Rows from block 3 of a small class-conditioned image flow-matching model, named by matrix and row number. Rows with one number within an expert belong to one neuron, the router's apart. Each number is 128 + 32 x the weight over its row's rms, rounded and kept within 0 to 255. All counts start at 0.
After each expert's rows are labels from the 100 images, of 14976 (inputs lightly noised), where the router gives the expert most weight on average: "colour at peak" is the nearest of a few named colours to the mean colour under the peak. Only what is clearly more common there than usual is listed. The data: crops of objects in photos (Visual Genome). In brackets: how many of the 100, against the usual share in percent.
# router: router (model.blocks.3.mlp.router.weight, 32x128), inputs 64-127
# up: expert up (model.blocks.3.mlp.up, 32x64x128), inputs 64-127
# down: expert down (model.blocks.3.mlp.down, 32x128x64, transposed), outputs 64-127

# expert 25
router.25 [ 96 120  98 131 101 114 145 118 180 110 113 118 123 117  88 100 129  79 129  65  66 113 121 104 117 121  97 181  61 137 110 116 131 124 123 126  95  94 133 105 114  98 100 156 143 114  77 107 140  32 114  40 125 112 124 135 123 160 117 129 131 109 122  93]
up.0 [141 108 100 108 125 125 148 115 131 138  21 170 150 134 145 118  79  87 106 151 122 142 142 154 158  67 106 148 150 125 121  77 142 132 130 158  86 131 137 140 117 115 133 156 106 181  97 150 139 126 131 158 124  95 106 130 145  90  56 167 148 181 115 131]
down.0 [117 118 105 150 123 137 148 130 160 129 230 164 160 136 160 130 153 170 103 112 116 105 114 104  85 204 122 189 171  97 129  81 105 125 137 121 169 154 144 111 132 133 128 144 130 182 102 110 118 191 127 127 155 115 134 139 100 108  55 168 106  77 137 138]
up.1 [145 109  86 153  89 118 192 129 125 145 111 132 118 113 131 137 111 100 165  98 157 122  68 168  95 110 117  67 120 144 125 135  96  73 132 163 127 136 111 131 104 127 203 157  79 141 123 127 110 104 121 138 150  66 173 118 118 121 175  98 109 128 138 128]
down.1 [ 99 107  84 108 170 128 190 130 144 150 115 139 128 112 124 137 129 136 173 147 154 128 173  80 143 166 124 153 166 129 129 153 153  88 129 163 124 150 124 133 138 114 204 139 179 143 111 119 133 220 129  98 130 147  77  67 138 120 167 111 121 119 120 133]
colour at peak: white (82 vs 5.3)

# expert 14
router.14 [ 99 139 139 158 130 146 167 131 141 153 108 143 148 144 117 169 145 110 139 139 169 182 128 151 146 174 139 157 139  95 156 115 144 109 142  81 147 134 138 125 138 160 121 148 148 131 142 153 173 150 142 255 144 136 135 141 128 244 134 152 138 134 150 149]
up.0 [153 119 103 109  95 111 188 130 140  97 137 111 113 125  93 125  57 197 111 140 101 160  94 141 111 116  70 138 111 140  64 111 113 113 130 146 153 172 150 138  91 151 159 114 112 142 129 151 147  66 131 115 107  67 136 165 152 101 131 114 131 133 120 122]
down.0 [138 114 115 131 127 127 119 105 123 126 124 103 132 146 101 110 133 210 117 159 148 140 116 145 138 129 115 139 114 145  74 149 123 133 146 141 154  90 106 148 107 149  95 124 128 118 126 134 147   0 154 140  64 164 148 119 141 181 135 136 124 132 140 133]
up.1 [114 131 148 112  90 151  97 144  83 135 107 140 199  89 160  89 125 129  97  95 117  65 123  60 178 132  65 123 118 115 252 189  79 164 137 124 126 131 106 173  75 101 132 126 124 153 111 120 102 107 132 133 240  82 111 132 170 121 129 110 139  75  94 111]
down.1 [125 123 165 128 165 154 122 146  82 150 163 173 241 112 156 107 140  76  97 148 117 139 121 172  65 118  69 142  85  99  79 224 207 159 128 136 151 136 108  80 169 116 142 131 138 163 132 137  90 162 119 122  21 103 139 125  68 155 143 104 118 157 147 130]
colour at peak: grey (65 vs 33.8)

# expert 16
router.16 [138 127 111 146 144 141 130 151 210 124 126 126 140 129 129 105 130 171 154 136 235 143 134 143 135 121 163 201 122 127 157 134 125 133 141 155 124 135 133 131 144 134 136 146  98 155 133 121 165 103 127  55 133  13 135 117 134  94 142 111 153 121 147 125]
up.0 [177 108 112  94 176 114 128 107  84 116 137 124 211 106  91 195  68 175 151 157  88 140 112 115  81 152 210 110 123 114 230 154  97 131  69 126  90 130  52 149 196 112 104 133 126 130 117 141 130 143 108 142 132  97 116 137  71 130 157 147 157  82 124 129]
down.0 [101 117 110 151  96  98 124 111 117 115 133 131 216  90  93 176 172 109 125 123 110 111 148 144 170 112 181 106 103  87   0 164 164 133  80 138 160 135  46 116  69 150 111 127 135 125 104 129 131 121 153  75  65 123 132 142 178 135 151 135 101 166 137 143]
up.1 [148 127 137 127 148 125 131 147  86 109 143 105 129 162 110 125  82 125 119 121 155 105 135  98 140  91 130  93   3 155  62  80 128 121 123  75 103 125 128  98 174 156 165 173 139 135 121 126 157  89 135  72 137 124 126   0 110 139 128 138 146 118 140 122]
down.1 [129 138 131 123 131 132 118 121 122 129 140 138 120 129 151 136 106 101 127 118 179 115 129 125 121 126 128 183  49 165 134 136 127 133 157 127 127 110 116 121 141 133 127 131 125 122 128 120 133 122 120 208 193 177 129   0 114 103 131 127 123 121 119 112]
colour at peak: black (69 vs 13.6)

# expert 23
router.23 [113 121 114 119 135 136 150 106 161 146 101 125 135 115 157  92 105 105 118 149 178  80  87 119 148  98 171 120 190  99 148 147 144 134 109  74 112 129 149 132 115 117 130 151 183 129 123 121 142 117 139 124 146 139 134  40 150  37 119 109 124 132 138 120]
up.0 [141 137 157 145 146 124 142 139 150 158 128 149 146 138 157 183 188 188 116 154  95 130 140 135 142 184 157  78  43 212 137 135 126 117 177 107 139 107 134 134 128 162 114 132 141 149 146 143 120  96 136  52 157 190 123 122 146 124 107 164 152 162 145 139]
down.0 [123 125 112 121 128 109 103 124 129 105 136 129 132 136 139 111 126 100 127 110  97 101 143 117 120 159 122  61 122 232 126 132 123 142  93 120 107 141 125 107  97 115 152 124 127 152 141 129 136 145 120 255 146  83 124  83 133  99 141 144 135 103 107 138]
up.1 [ 70 128 145  73 107 125  90 118 142 124 151 138 157  56 121 134 138 112 139  99  97  97 161  97  88 147 152  82 119 130 131 120 148  91  92 241 137 174  83 127 121 132 113  85  29 130  95 107 118 161 137  84 125 125  81 170 143  84 180 197 132  70 152 166]
down.1 [157 105 135 189 145 121  72 106 164 127 132 121 143  76 117 129 137 122 114 153 106 143  96 151 176 157 137 121 156 114 133 126 142  91 135 209 128 142  96 127 147 135 105  86 203 118 100 135 147 132 144   8 132 136 166 147 106 129 151 171 122 158 130 123]
colour at peak: brown (73 vs 33.6)

# expert 18
router.18 [113 140 139 136 113 117 143 152 142  99 139 123 115 145 137 128 136  91 148 115  14 146 164 151 127 124 133 152  87 181 159 128 103 117 123 142 140 168 124 126 122 146  96 104  79 145 162 132 118 134 133 163 175 144 121 141 139 253 151 150 142 155 139 116]
up.0 [125 133 133  68 135 110 116 155 166  99 180 141 132 113 120  91 115 161 122 133 105  73 125 117 121 146 155  81 119  45 105  93 139 122  99 198 123 115 129 151  97  77 170  69 120 132 106  88  93  89 106  83  73  84 144 163 123 145 155 125 124  78 108  84]
down.0 [119  94 124 125 131 124 147 109 124 158 165 127 175  93 136 113 140 111 114 145  59 133 198 119 160 119 139 175  51 136 123 109 107 106 125 160 106 111 133  99 123 139 104 191  53 125 141 134 112 140 127 188 163  70 120  97 148 126 139 140 123 154 155 123]
up.1 [200 105 166 139  96 149 154 115 111 155 114 172 163 106  92 128  91 111  99 139 116 109 170 141  99  70 153 131 132 129 124  55  83 159 123 184 126 122  68 107 111  94 119 107 199 133 109 107 126  92 122  93 106 102 113 140 110 111 120 152 167 110 110  47]
down.1 [ 63 122 168 101 127 162 156 126  83 170 137 142 140 115 111 154 136 163  91 133 134 133 131 156 120 172 144 133 166 145 131  51 130 115 109 192 111 156 112 125 173 166 114 126  61 107 106 154 134  27 135 164  96 144 140  89 141 189 137 156 109 128 132  67]
colour at peak: grey (66 vs 33.8)

# expert 2
router.2 [170 112 153 133 132 147 129 109 175 162 141 127 160 121 146 154 172 146 139 127 172 167 111 115 148 105 125 202 187 167 159 102 173 132 142 156 127 133 140 141 127 157 164 119 117 108 122 173 150  45 135  71 182 107 146  96 136  27 130 143 123 106 133 133]
up.0 [145 114  93 118 155 100 139 162 122  72 133 133 115 126  73 115 115 131 163  76 136 157 160 117 101 128  88 228 140 177 100 114 105  93 205  84 112 132 132 130 132 108 132 144 137 125 140  93 132  61  83 137 116 101  77  95 133  62  71 117 136 124 121 109]
down.0 [130 114 105 141 128 110 144 161 137  98 136 130 142 119 119 108 129 118 151 133  62 130  99 132 136 123 131 218  83 120 120 142 137 107 158 122 143 163 126 113 127 140 208 155 124 143 137 126 138 160 142 165 170  63 162  82 115  65 100 142 123 130 144 112]
up.1 [152  83 177 139 132 145 167  96 124 163 127 119 168 113 105 141 132 142 118 154 122 154  59 143 170 151 119  84 127 126 120 153 197 104 147 135 145 171 155 145 116 141  56 137 135  77 159 192 170 124 132 151 124 115 160 123 140 148 173 123 112 107 123 207]
down.1 [118  84 174 123 121 144 140  96 105 176 147  99 160 102 128 132 122 176 120 112 153 136 229 133 102 104 138  91 174 123 133 147  63  99 131 142 105 169 156 121 146 115  35 132 112  72 137  49 130 136 139 104 115 137 106 166 137 151 158 111 144 149 135 190]
colour at peak: black (31 vs 13.6)

# expert 0
router.0 [133 148 130 140 132 128 146 143 136 140 126 128 144 125 162 234 213  85 125 130  57 166 128 136 128 175 125 191 139 144 149 148 103 128 132 163 156 143 131 131 111 142 158 130  91 121 169 136 120  93 131  16 167 131 132 150 129 181 129  97 137 161 153 123]
up.0 [107  97 128  89 119 130 100 116 113 128  79 119 124 114  80 120  73 128 116  69 140 156 107  87 108 146  62 212 139 146  97 133  99 107 113  97 155  99  98 127  84 139 140 157 148 104 125 144 185  59 104  88 121  51  87 101  99 198  92  86 108 116  76 127]
down.0 [149 136 108 156 161 111 132 112  94 102 132 139 116 136 106 124 134  67 117 136  94 119 117 115 137 199 114   0 140 151 133 151  73 146 103 149 167  91 136 139 133 129  82 138 124 120 141 112 132  80 132 233  77 122 150 179 136 116 135 157 127 142 130 134]
up.1 [133 131 187  67 123 161 173  76 178 143  93 166 137 160 150 179 120 147 140 191 102 149 115 102  92 147 181 129 127 124 121 111 128 129 142  96 124 125 156 113 134 181 130 115  90 134 106 132 112 120  60 120 114 105 100 125 138  98  71 162  96 110  98  92]
down.1 [109 138 201 172 140 158 156  82  96 140 155 175 147 145 166 177 165  95 130  60 139 110 132 169 160 114 161 152  96 133 127 119 118 126  60 101 112 136 159 143 123  97 120 103 162 126 107 128 142 137 174  78 160 142 145 121 116 146  82 173 146 151 144  91]
colour at peak: grey (67 vs 33.8)

# expert 1
router.1 [106 140 102 104 111 141 153 121 164 101  85 108 154 112 107  92  58 138 127 170  55 123 112 117 133 133 158  99  90 142 148 137 114  91 125 110 163 129 133  89 118 164  36 147 109 152 136 130 119 161 120 181 201 155 112 180 129 194 129 147 141 120 115 138]
up.0 [103 136 127 132 119  57 122 153 132  91 120  99 132 124 141  94 109 164 146 101 129 132  83 159 122 127 122 149 117  70 106 103 121  68 155  89 124 124  89  83 106 116 151 140 120  80 104 127  72  29 113 120 119  43 121 171 108  82 135 145 118  88  76 140]
down.0 [106  90 208 156 141  71 119 118 168 145 119 129 125 179 157  97  93 148  99 105 104  54 151 136 171 150 139 125  69 100  80 118 171 143  97 139 131 129 106 138 109  88  95 128 145 129 146 119 154 119  75 144 163 137 123 191 173 145 110 143 181 132 112 118]
up.1 [119 105  85 121  95  81  88 141  97 109 162 129  69 111 144  98  86 159 110  92 150  57 129 145  85  83 146 126 173 135 158 121  80 111 151  93 122 124  69 130 113  70  76 153 161 101  92 113 115 105  75 123  92  63 106 176 110 105  87 136  94 120 169  88]
down.1 [145 124 141 142 148 146 116  93 157 155 105 169 114 141 107 139  69  69 118 118  97 131 123  89 143 149 130 137 125 188 119 160 162 160  89 137 137 103 110  85 183 143  73  86 145 101 123 118  75 166 131 125  60  88 164 150 131  95  81 146 145  77 134 148]
colour at peak: white (28 vs 5.3)