From a checkpoint of a small class-conditioned image flow-matching model: moe top_k, patch size [6, 6].
Rows from block 3 of a small class-conditioned image flow-matching model, named by matrix and row number. Rows with one number within an expert belong to one neuron, the router's apart. Each number is 50 + 15 x the weight over its row's rms, rounded and kept within 0 to 99. All counts start at 0.
After each expert's rows are labels from the 100 images, of 14976 (inputs lightly noised), where the router gives the expert most weight on average: "patch colour" is the nearest of a few named colours to the mean colour under the peak. Only what is clearly more common there than usual is listed. The data: crops of objects in photos (Visual Genome). In brackets: how many of the 100.
# router: router (model.blocks.3.mlp.router.weight, 32x128), inputs 0-63
# up: expert up (model.blocks.3.mlp.up, 32x64x128), inputs 0-63
# down: expert down (model.blocks.3.mlp.down, 32x128x64, transposed), outputs 0-63

# expert 31
router.31:75 40 76 57 53 48 62 53 00 63 59 55 48 38 49 53 68 42 47 73 55 56 65 59 38 50 63 41 56 44 78 46 34 54 54 62 66 55 42 45 51 40 48 23 36 53 48 65 44 57 41 61 00 25 56 57 58 57 61 44 58 22 67 50
up.5:01 33 00 49 45 52 32 37 67 45 52 33 38 51 33 58 26 19 41 63 57 62 52 39 35 50 50 46 52 39 44 58 44 49 50 33 47 19 56 62 29 78 33 53 61 31 48 63 55 62 68 18 86 50 54 34 46 58 62 23 51 57 34 49
down.5:73 54 12 20 49 60 49 69 47 59 48 63 63 54 48 55 67 56 60 54 27 31 37 43 57 30 50 62 43 60 42 73 41 33 34 51 42 54 57 39 45 40 58 21 40 47 36 45 27 55 35 58 55 41 73 68 63 35 63 46 36 71 70 43
up.6:45 54 13 66 27 82 49 69 57 62 52 52 78 48 51 41 36 44 40 47 54 61 41 72 28 35 62 31 53 35 44 44 44 34 53 27 74 35 49 66 53 48 38 60 48 26 33 63 66 40 47 56 87 64 22 52 43 54 31 47 46 55 67 58
down.6:47 48 62 57 24 50 45 71 25 40 32 58 78 31 49 57 47 58 50 52 49 52 68 15 28 63 14 29 38 26 60 57 54 48 33 46 47 60 67 81 64 37 64 66 69 56 43 47 40 51 73 33 63 54 54 32 46 73 17 43 64 41 78 67
patch colour: white (64)

# expert 23
router.23:51 54 65 48 69 51 56 57 45 50 48 65 39 44 61 43 45 44 34 38 24 35 50 40 19 59 59 52 52 41 97 59 26 34 42 42 64 64 99 52 49 39 77 26 63 40 50 29 62 13 39 57 58 45 55 42 62 55 65 51 43 00 47 60
up.5:22 49 45 57 47 49 73 37 74 37 37 46 38 39 47 42 35 56 43 49 41 33 47 66 39 42 06 62 70 62 51 42 53 39 34 56 67 49 56 37 42 19 50 60 60 51 53 44 57 60 45 59 59 27 52 40 50 51 38 70 59 47 38 54
down.5:86 55 39 42 59 43 24 48 35 60 65 51 61 57 49 62 58 45 46 49 65 66 41 25 54 36 06 69 30 60 45 41 54 59 62 50 34 49 56 60 63 25 48 46 47 36 57 45 45 43 58 55 49 79 59 39 50 26 41 18 39 30 60 49
up.6:58 52 55 55 44 39 48 58 46 51 54 56 55 68 53 47 37 52 54 70 69 53 64 65 16 59 47 46 48 53 54 46 00 65 50 55 59 48 85 37 55 45 58 25 62 47 68 38 49 55 68 44 36 31 58 52 62 49 59 59 55 53 67 49
down.6:61 46 66 53 47 61 47 45 29 45 49 56 61 51 56 61 43 51 36 70 95 64 45 60 28 52 46 39 52 39 99 48 24 66 57 42 59 55 07 56 63 39 78 19 48 49 55 31 28 78 52 44 96 62 47 47 54 51 40 60 58 23 64 66
patch colour: brown (73)

# expert 1
router.1:62 57 61 51 52 54 47 38 10 55 43 56 47 58 57 44 55 46 45 29 46 56 50 35 44 61 44 27 43 45 16 60 41 50 57 69 63 59 41 56 65 51 18 54 51 41 50 23 78 31 34 55 04 18 64 71 49 78 29 36 56 31 47 30
up.5:49 60 26 19 37 38 25 48 43 26 51 40 66 44 50 52 35 71 41 42 40 58 38 39 37 48 43 32 65 33 56 65 65 38 57 50 51 55 80 72 60 61 62 67 63 66 23 56 42 40 52 53 52 35 37 50 54 69 72 44 54 51 48 34
down.5:40 48 16 82 47 61 51 48 66 73 50 38 56 50 48 54 54 38 34 43 65 55 54 68 47 36 29 56 42 53 43 52 42 32 62 46 55 73 76 48 49 31 34 26 58 64 11 70 64 64 59 45 99 58 36 44 53 23 50 43 44 71 61 66
up.6:39 53 80 48 43 60 70 64 46 75 56 56 66 38 55 52 45 48 50 70 51 58 55 60 33 47 41 84 68 48 67 53 25 98 40 56 28 50 62 58 46 44 14 44 53 37 42 54 62 39 66 47 38 55 48 39 58 76 62 49 51 53 53 70
down.6:54 43 71 50 46 53 56 37 32 48 53 50 52 48 60 58 49 50 45 39 34 51 44 49 41 58 47 40 55 47 48 43 50 60 52 56 57 55 39 59 56 49 83 79 60 58 55 64 56 36 60 49 90 57 53 52 52 70 44 49 55 60 56 57
patch colour: white (28)

# expert 22
router.22:36 34 38 36 54 55 47 51 47 49 41 39 42 43 52 58 63 49 52 47 99 50 38 52 68 47 45 67 38 60 27 48 14 33 40 47 54 39 26 49 38 53 87 70 59 55 56 44 32 51 49 48 79 64 39 49 46 00 51 50 42 40 48 43
up.0:69 35 36 40 76 52 71 70 50 48 47 46 69 43 58 46 54 43 39 64 12 72 54 59 31 39 32 48 47 52 73 20 71 55 65 48 46 31 58 59 68 39 51 22 25 52 47 36 47 68 46 43 58 47 63 53 78 49 62 40 55 45 69 59
down.0:49 32 59 63 52 37 26 64 59 52 63 42 09 24 50 56 43 69 55 31 38 43 44 45 38 44 47 46 21 49 56 63 51 35 65 52 70 36 51 39 30 15 49 40 61 66 12 44 38 50 66 40 17 53 53 50 50 00 46 53 55 56 30 59
up.1:59 41 27 66 58 56 53 48 76 36 46 40 56 37 53 49 56 54 47 38 60 68 63 53 75 33 52 25 57 43 46 63 99 43 57 49 57 41 47 29 56 33 43 67 63 63 38 99 77 48 41 31 87 34 29 49 51 47 61 43 51 51 56 52
down.1:59 48 41 47 58 53 65 54 82 63 44 54 59 50 54 56 47 54 49 85 41 44 52 49 42 46 42 57 46 39 27 52 17 33 55 41 54 59 52 48 51 53 38 39 33 41 30 99 53 28 50 46 19 57 55 46 55 71 60 63 51 33 62 59
patch colour: cyan (56)

# expert 18
router.18:56 62 57 50 47 52 64 50 65 51 55 46 59 63 44 70 51 47 63 49 48 67 53 57 23 45 55 40 52 35 09 34 40 56 64 58 47 49 33 50 44 56 00 99 48 56 60 66 79 68 58 42 20 51 59 66 42 68 30 60 58 48 67 48
up.5:45 53 45 44 36 48 50 47 54 56 46 47 45 52 39 45 28 45 34 66 57 51 43 57 32 54 52 53 53 74 25 64 00 78 45 69 55 37 57 50 49 51 67 52 06 45 58 37 26 23 60 47 54 48 56 44 45 51 50 54 49 84 50 54
down.5:39 42 34 36 64 47 45 61 76 37 48 54 48 31 55 48 57 50 61 45 24 39 60 39 51 64 70 66 47 73 39 66 00 18 62 60 39 44 71 57 46 47 65 25 99 54 61 08 70 75 48 48 72 51 56 40 54 55 51 40 48 66 40 41
up.6:46 43 34 90 49 66 60 23 80 29 47 64 65 55 48 33 32 17 47 37 54 51 32 52 30 44 46 46 47 56 67 52 22 62 46 66 48 43 46 36 57 65 47 45 44 32 45 51 38 36 44 59 71 54 59 38 39 43 40 55 39 50 43 56
down.6:54 37 85 17 50 30 48 28 44 66 56 39 18 34 27 51 72 73 37 44 52 48 39 52 41 44 55 49 35 58 50 52 38 31 49 67 43 62 62 55 70 44 36 48 41 65 58 56 69 54 60 51 48 52 37 48 51 51 46 55 56 47 54 48
patch colour: grey (66)

# expert 14
router.14:78 46 43 56 49 51 54 42 37 55 66 47 49 71 56 48 42 57 54 17 77 57 59 55 46 52 44 40 53 53 01 50 60 67 51 57 62 64 21 53 46 55 76 59 95 48 57 39 67 37 55 52 54 47 57 48 45 39 52 54 46 49 52 47
up.11:57 46 49 54 75 82 65 27 80 30 46 24 41 45 40 70 29 38 55 88 43 47 42 43 32 26 51 53 57 27 62 30 24 52 45 40 48 13 72 43 58 66 36 66 50 57 62 45 39 66 33 22 57 50 23 59 45 41 86 33 57 30 53 67
down.11:40 48 47 42 26 19 29 29 71 63 45 76 50 37 61 24 78 57 58 50 53 52 45 49 56 37 50 36 29 30 61 57 52 40 53 48 51 58 52 47 35 63 65 43 74 54 60 69 55 26 61 23 50 51 24 60 52 40 70 63 43 06 52 39
up.12:93 47 47 69 66 49 45 46 52 70 55 23 49 41 36 45 47 55 50 66 59 58 44 47 61 24 22 49 61 73 60 28 48 61 40 18 63 44 44 66 58 68 40 47 37 20 59 39 61 56 47 47 53 62 41 44 42 25 43 38 68 61 57 52
down.12:13 45 47 33 33 50 55 44 25 42 47 77 60 60 58 53 55 38 47 48 40 41 41 54 72 23 25 53 49 58 47 09 50 11 48 21 49 63 52 33 53 73 40 54 64 11 57 44 40 45 50 50 35 40 47 43 51 71 64 65 36 49 45 45
patch colour: grey (65)

# expert 8
router.8:67 51 70 65 51 38 44 57 10 59 62 57 44 53 48 62 41 42 50 67 46 35 64 55 44 53 47 42 57 63 84 64 53 53 40 53 66 40 55 46 57 43 42 18 64 66 44 84 48 70 42 59 07 15 53 65 55 85 54 35 48 38 66 44
up.11:61 39 16 64 71 41 24 58 40 39 53 43 43 42 36 54 32 31 45 51 63 37 53 69 48 74 49 27 44 78 44 62 53 49 33 36 43 35 73 50 49 44 19 63 58 23 41 31 77 39 47 39 99 36 66 42 58 50 40 15 53 28 35 62
down.11:55 51 60 59 24 66 81 52 68 45 68 87 54 68 86 58 38 59 16 42 77 37 36 77 53 40 51 30 51 59 70 46 69 48 39 34 35 64 27 28 59 41 59 55 37 34 35 28 24 34 34 44 04 48 57 42 47 43 64 63 50 57 69 54
up.12:23 45 46 54 37 35 40 56 68 41 54 53 37 41 43 42 42 32 24 55 45 39 28 30 26 20 46 30 73 66 49 65 55 69 46 46 83 73 73 61 33 62 61 56 55 49 65 34 83 50 46 42 59 49 32 42 52 35 24 48 50 36 62 54
down.12:57 61 58 35 32 41 45 62 38 42 45 70 44 58 37 47 40 36 58 11 88 37 47 34 48 53 55 34 46 60 25 53 85 33 45 33 44 48 50 38 40 45 00 22 33 48 51 67 50 33 40 36 58 32 46 57 45 72 50 66 53 56 56 48
patch colour: black (62)

# expert 10
router.10:65 52 60 60 45 47 42 56 24 60 56 64 56 67 52 47 72 50 56 54 57 86 58 55 39 58 66 30 48 42 31 60 40 45 57 71 79 71 33 58 61 46 50 40 16 44 55 62 66 59 44 57 03 37 69 54 49 86 35 43 58 48 58 53
up.5:52 51 43 56 53 46 53 27 43 44 46 74 37 52 37 48 42 55 82 32 44 64 49 57 45 45 41 51 23 36 74 33 28 76 40 46 50 43 43 45 55 68 51 39 42 68 46 93 33 62 49 49 74 38 51 71 73 40 74 30 22 63 54 22
down.5:63 50 24 49 60 51 40 50 38 72 53 19 41 56 45 41 54 39 44 60 57 43 55 34 42 31 51 63 78 32 63 59 62 24 35 65 45 49 57 64 41 58 50 50 51 69 30 99 70 50 37 49 89 57 49 50 53 27 62 47 56 34 50 37
up.6:46 23 40 33 38 62 64 31 65 41 35 43 62 24 25 55 55 60 22 50 73 34 34 46 26 40 59 24 37 59 76 32 31 35 43 43 59 45 51 13 45 40 66 79 41 29 53 43 59 53 63 60 63 44 39 52 45 27 57 57 46 21 21 43
down.6:61 39 77 59 47 29 61 30 60 48 40 53 70 57 59 64 44 49 50 47 71 51 38 26 50 59 37 48 52 45 65 60 64 48 75 50 47 15 62 56 65 52 39 72 56 47 43 38 51 62 90 54 41 54 46 37 56 63 62 49 61 99 52 43
patch colour: white (58)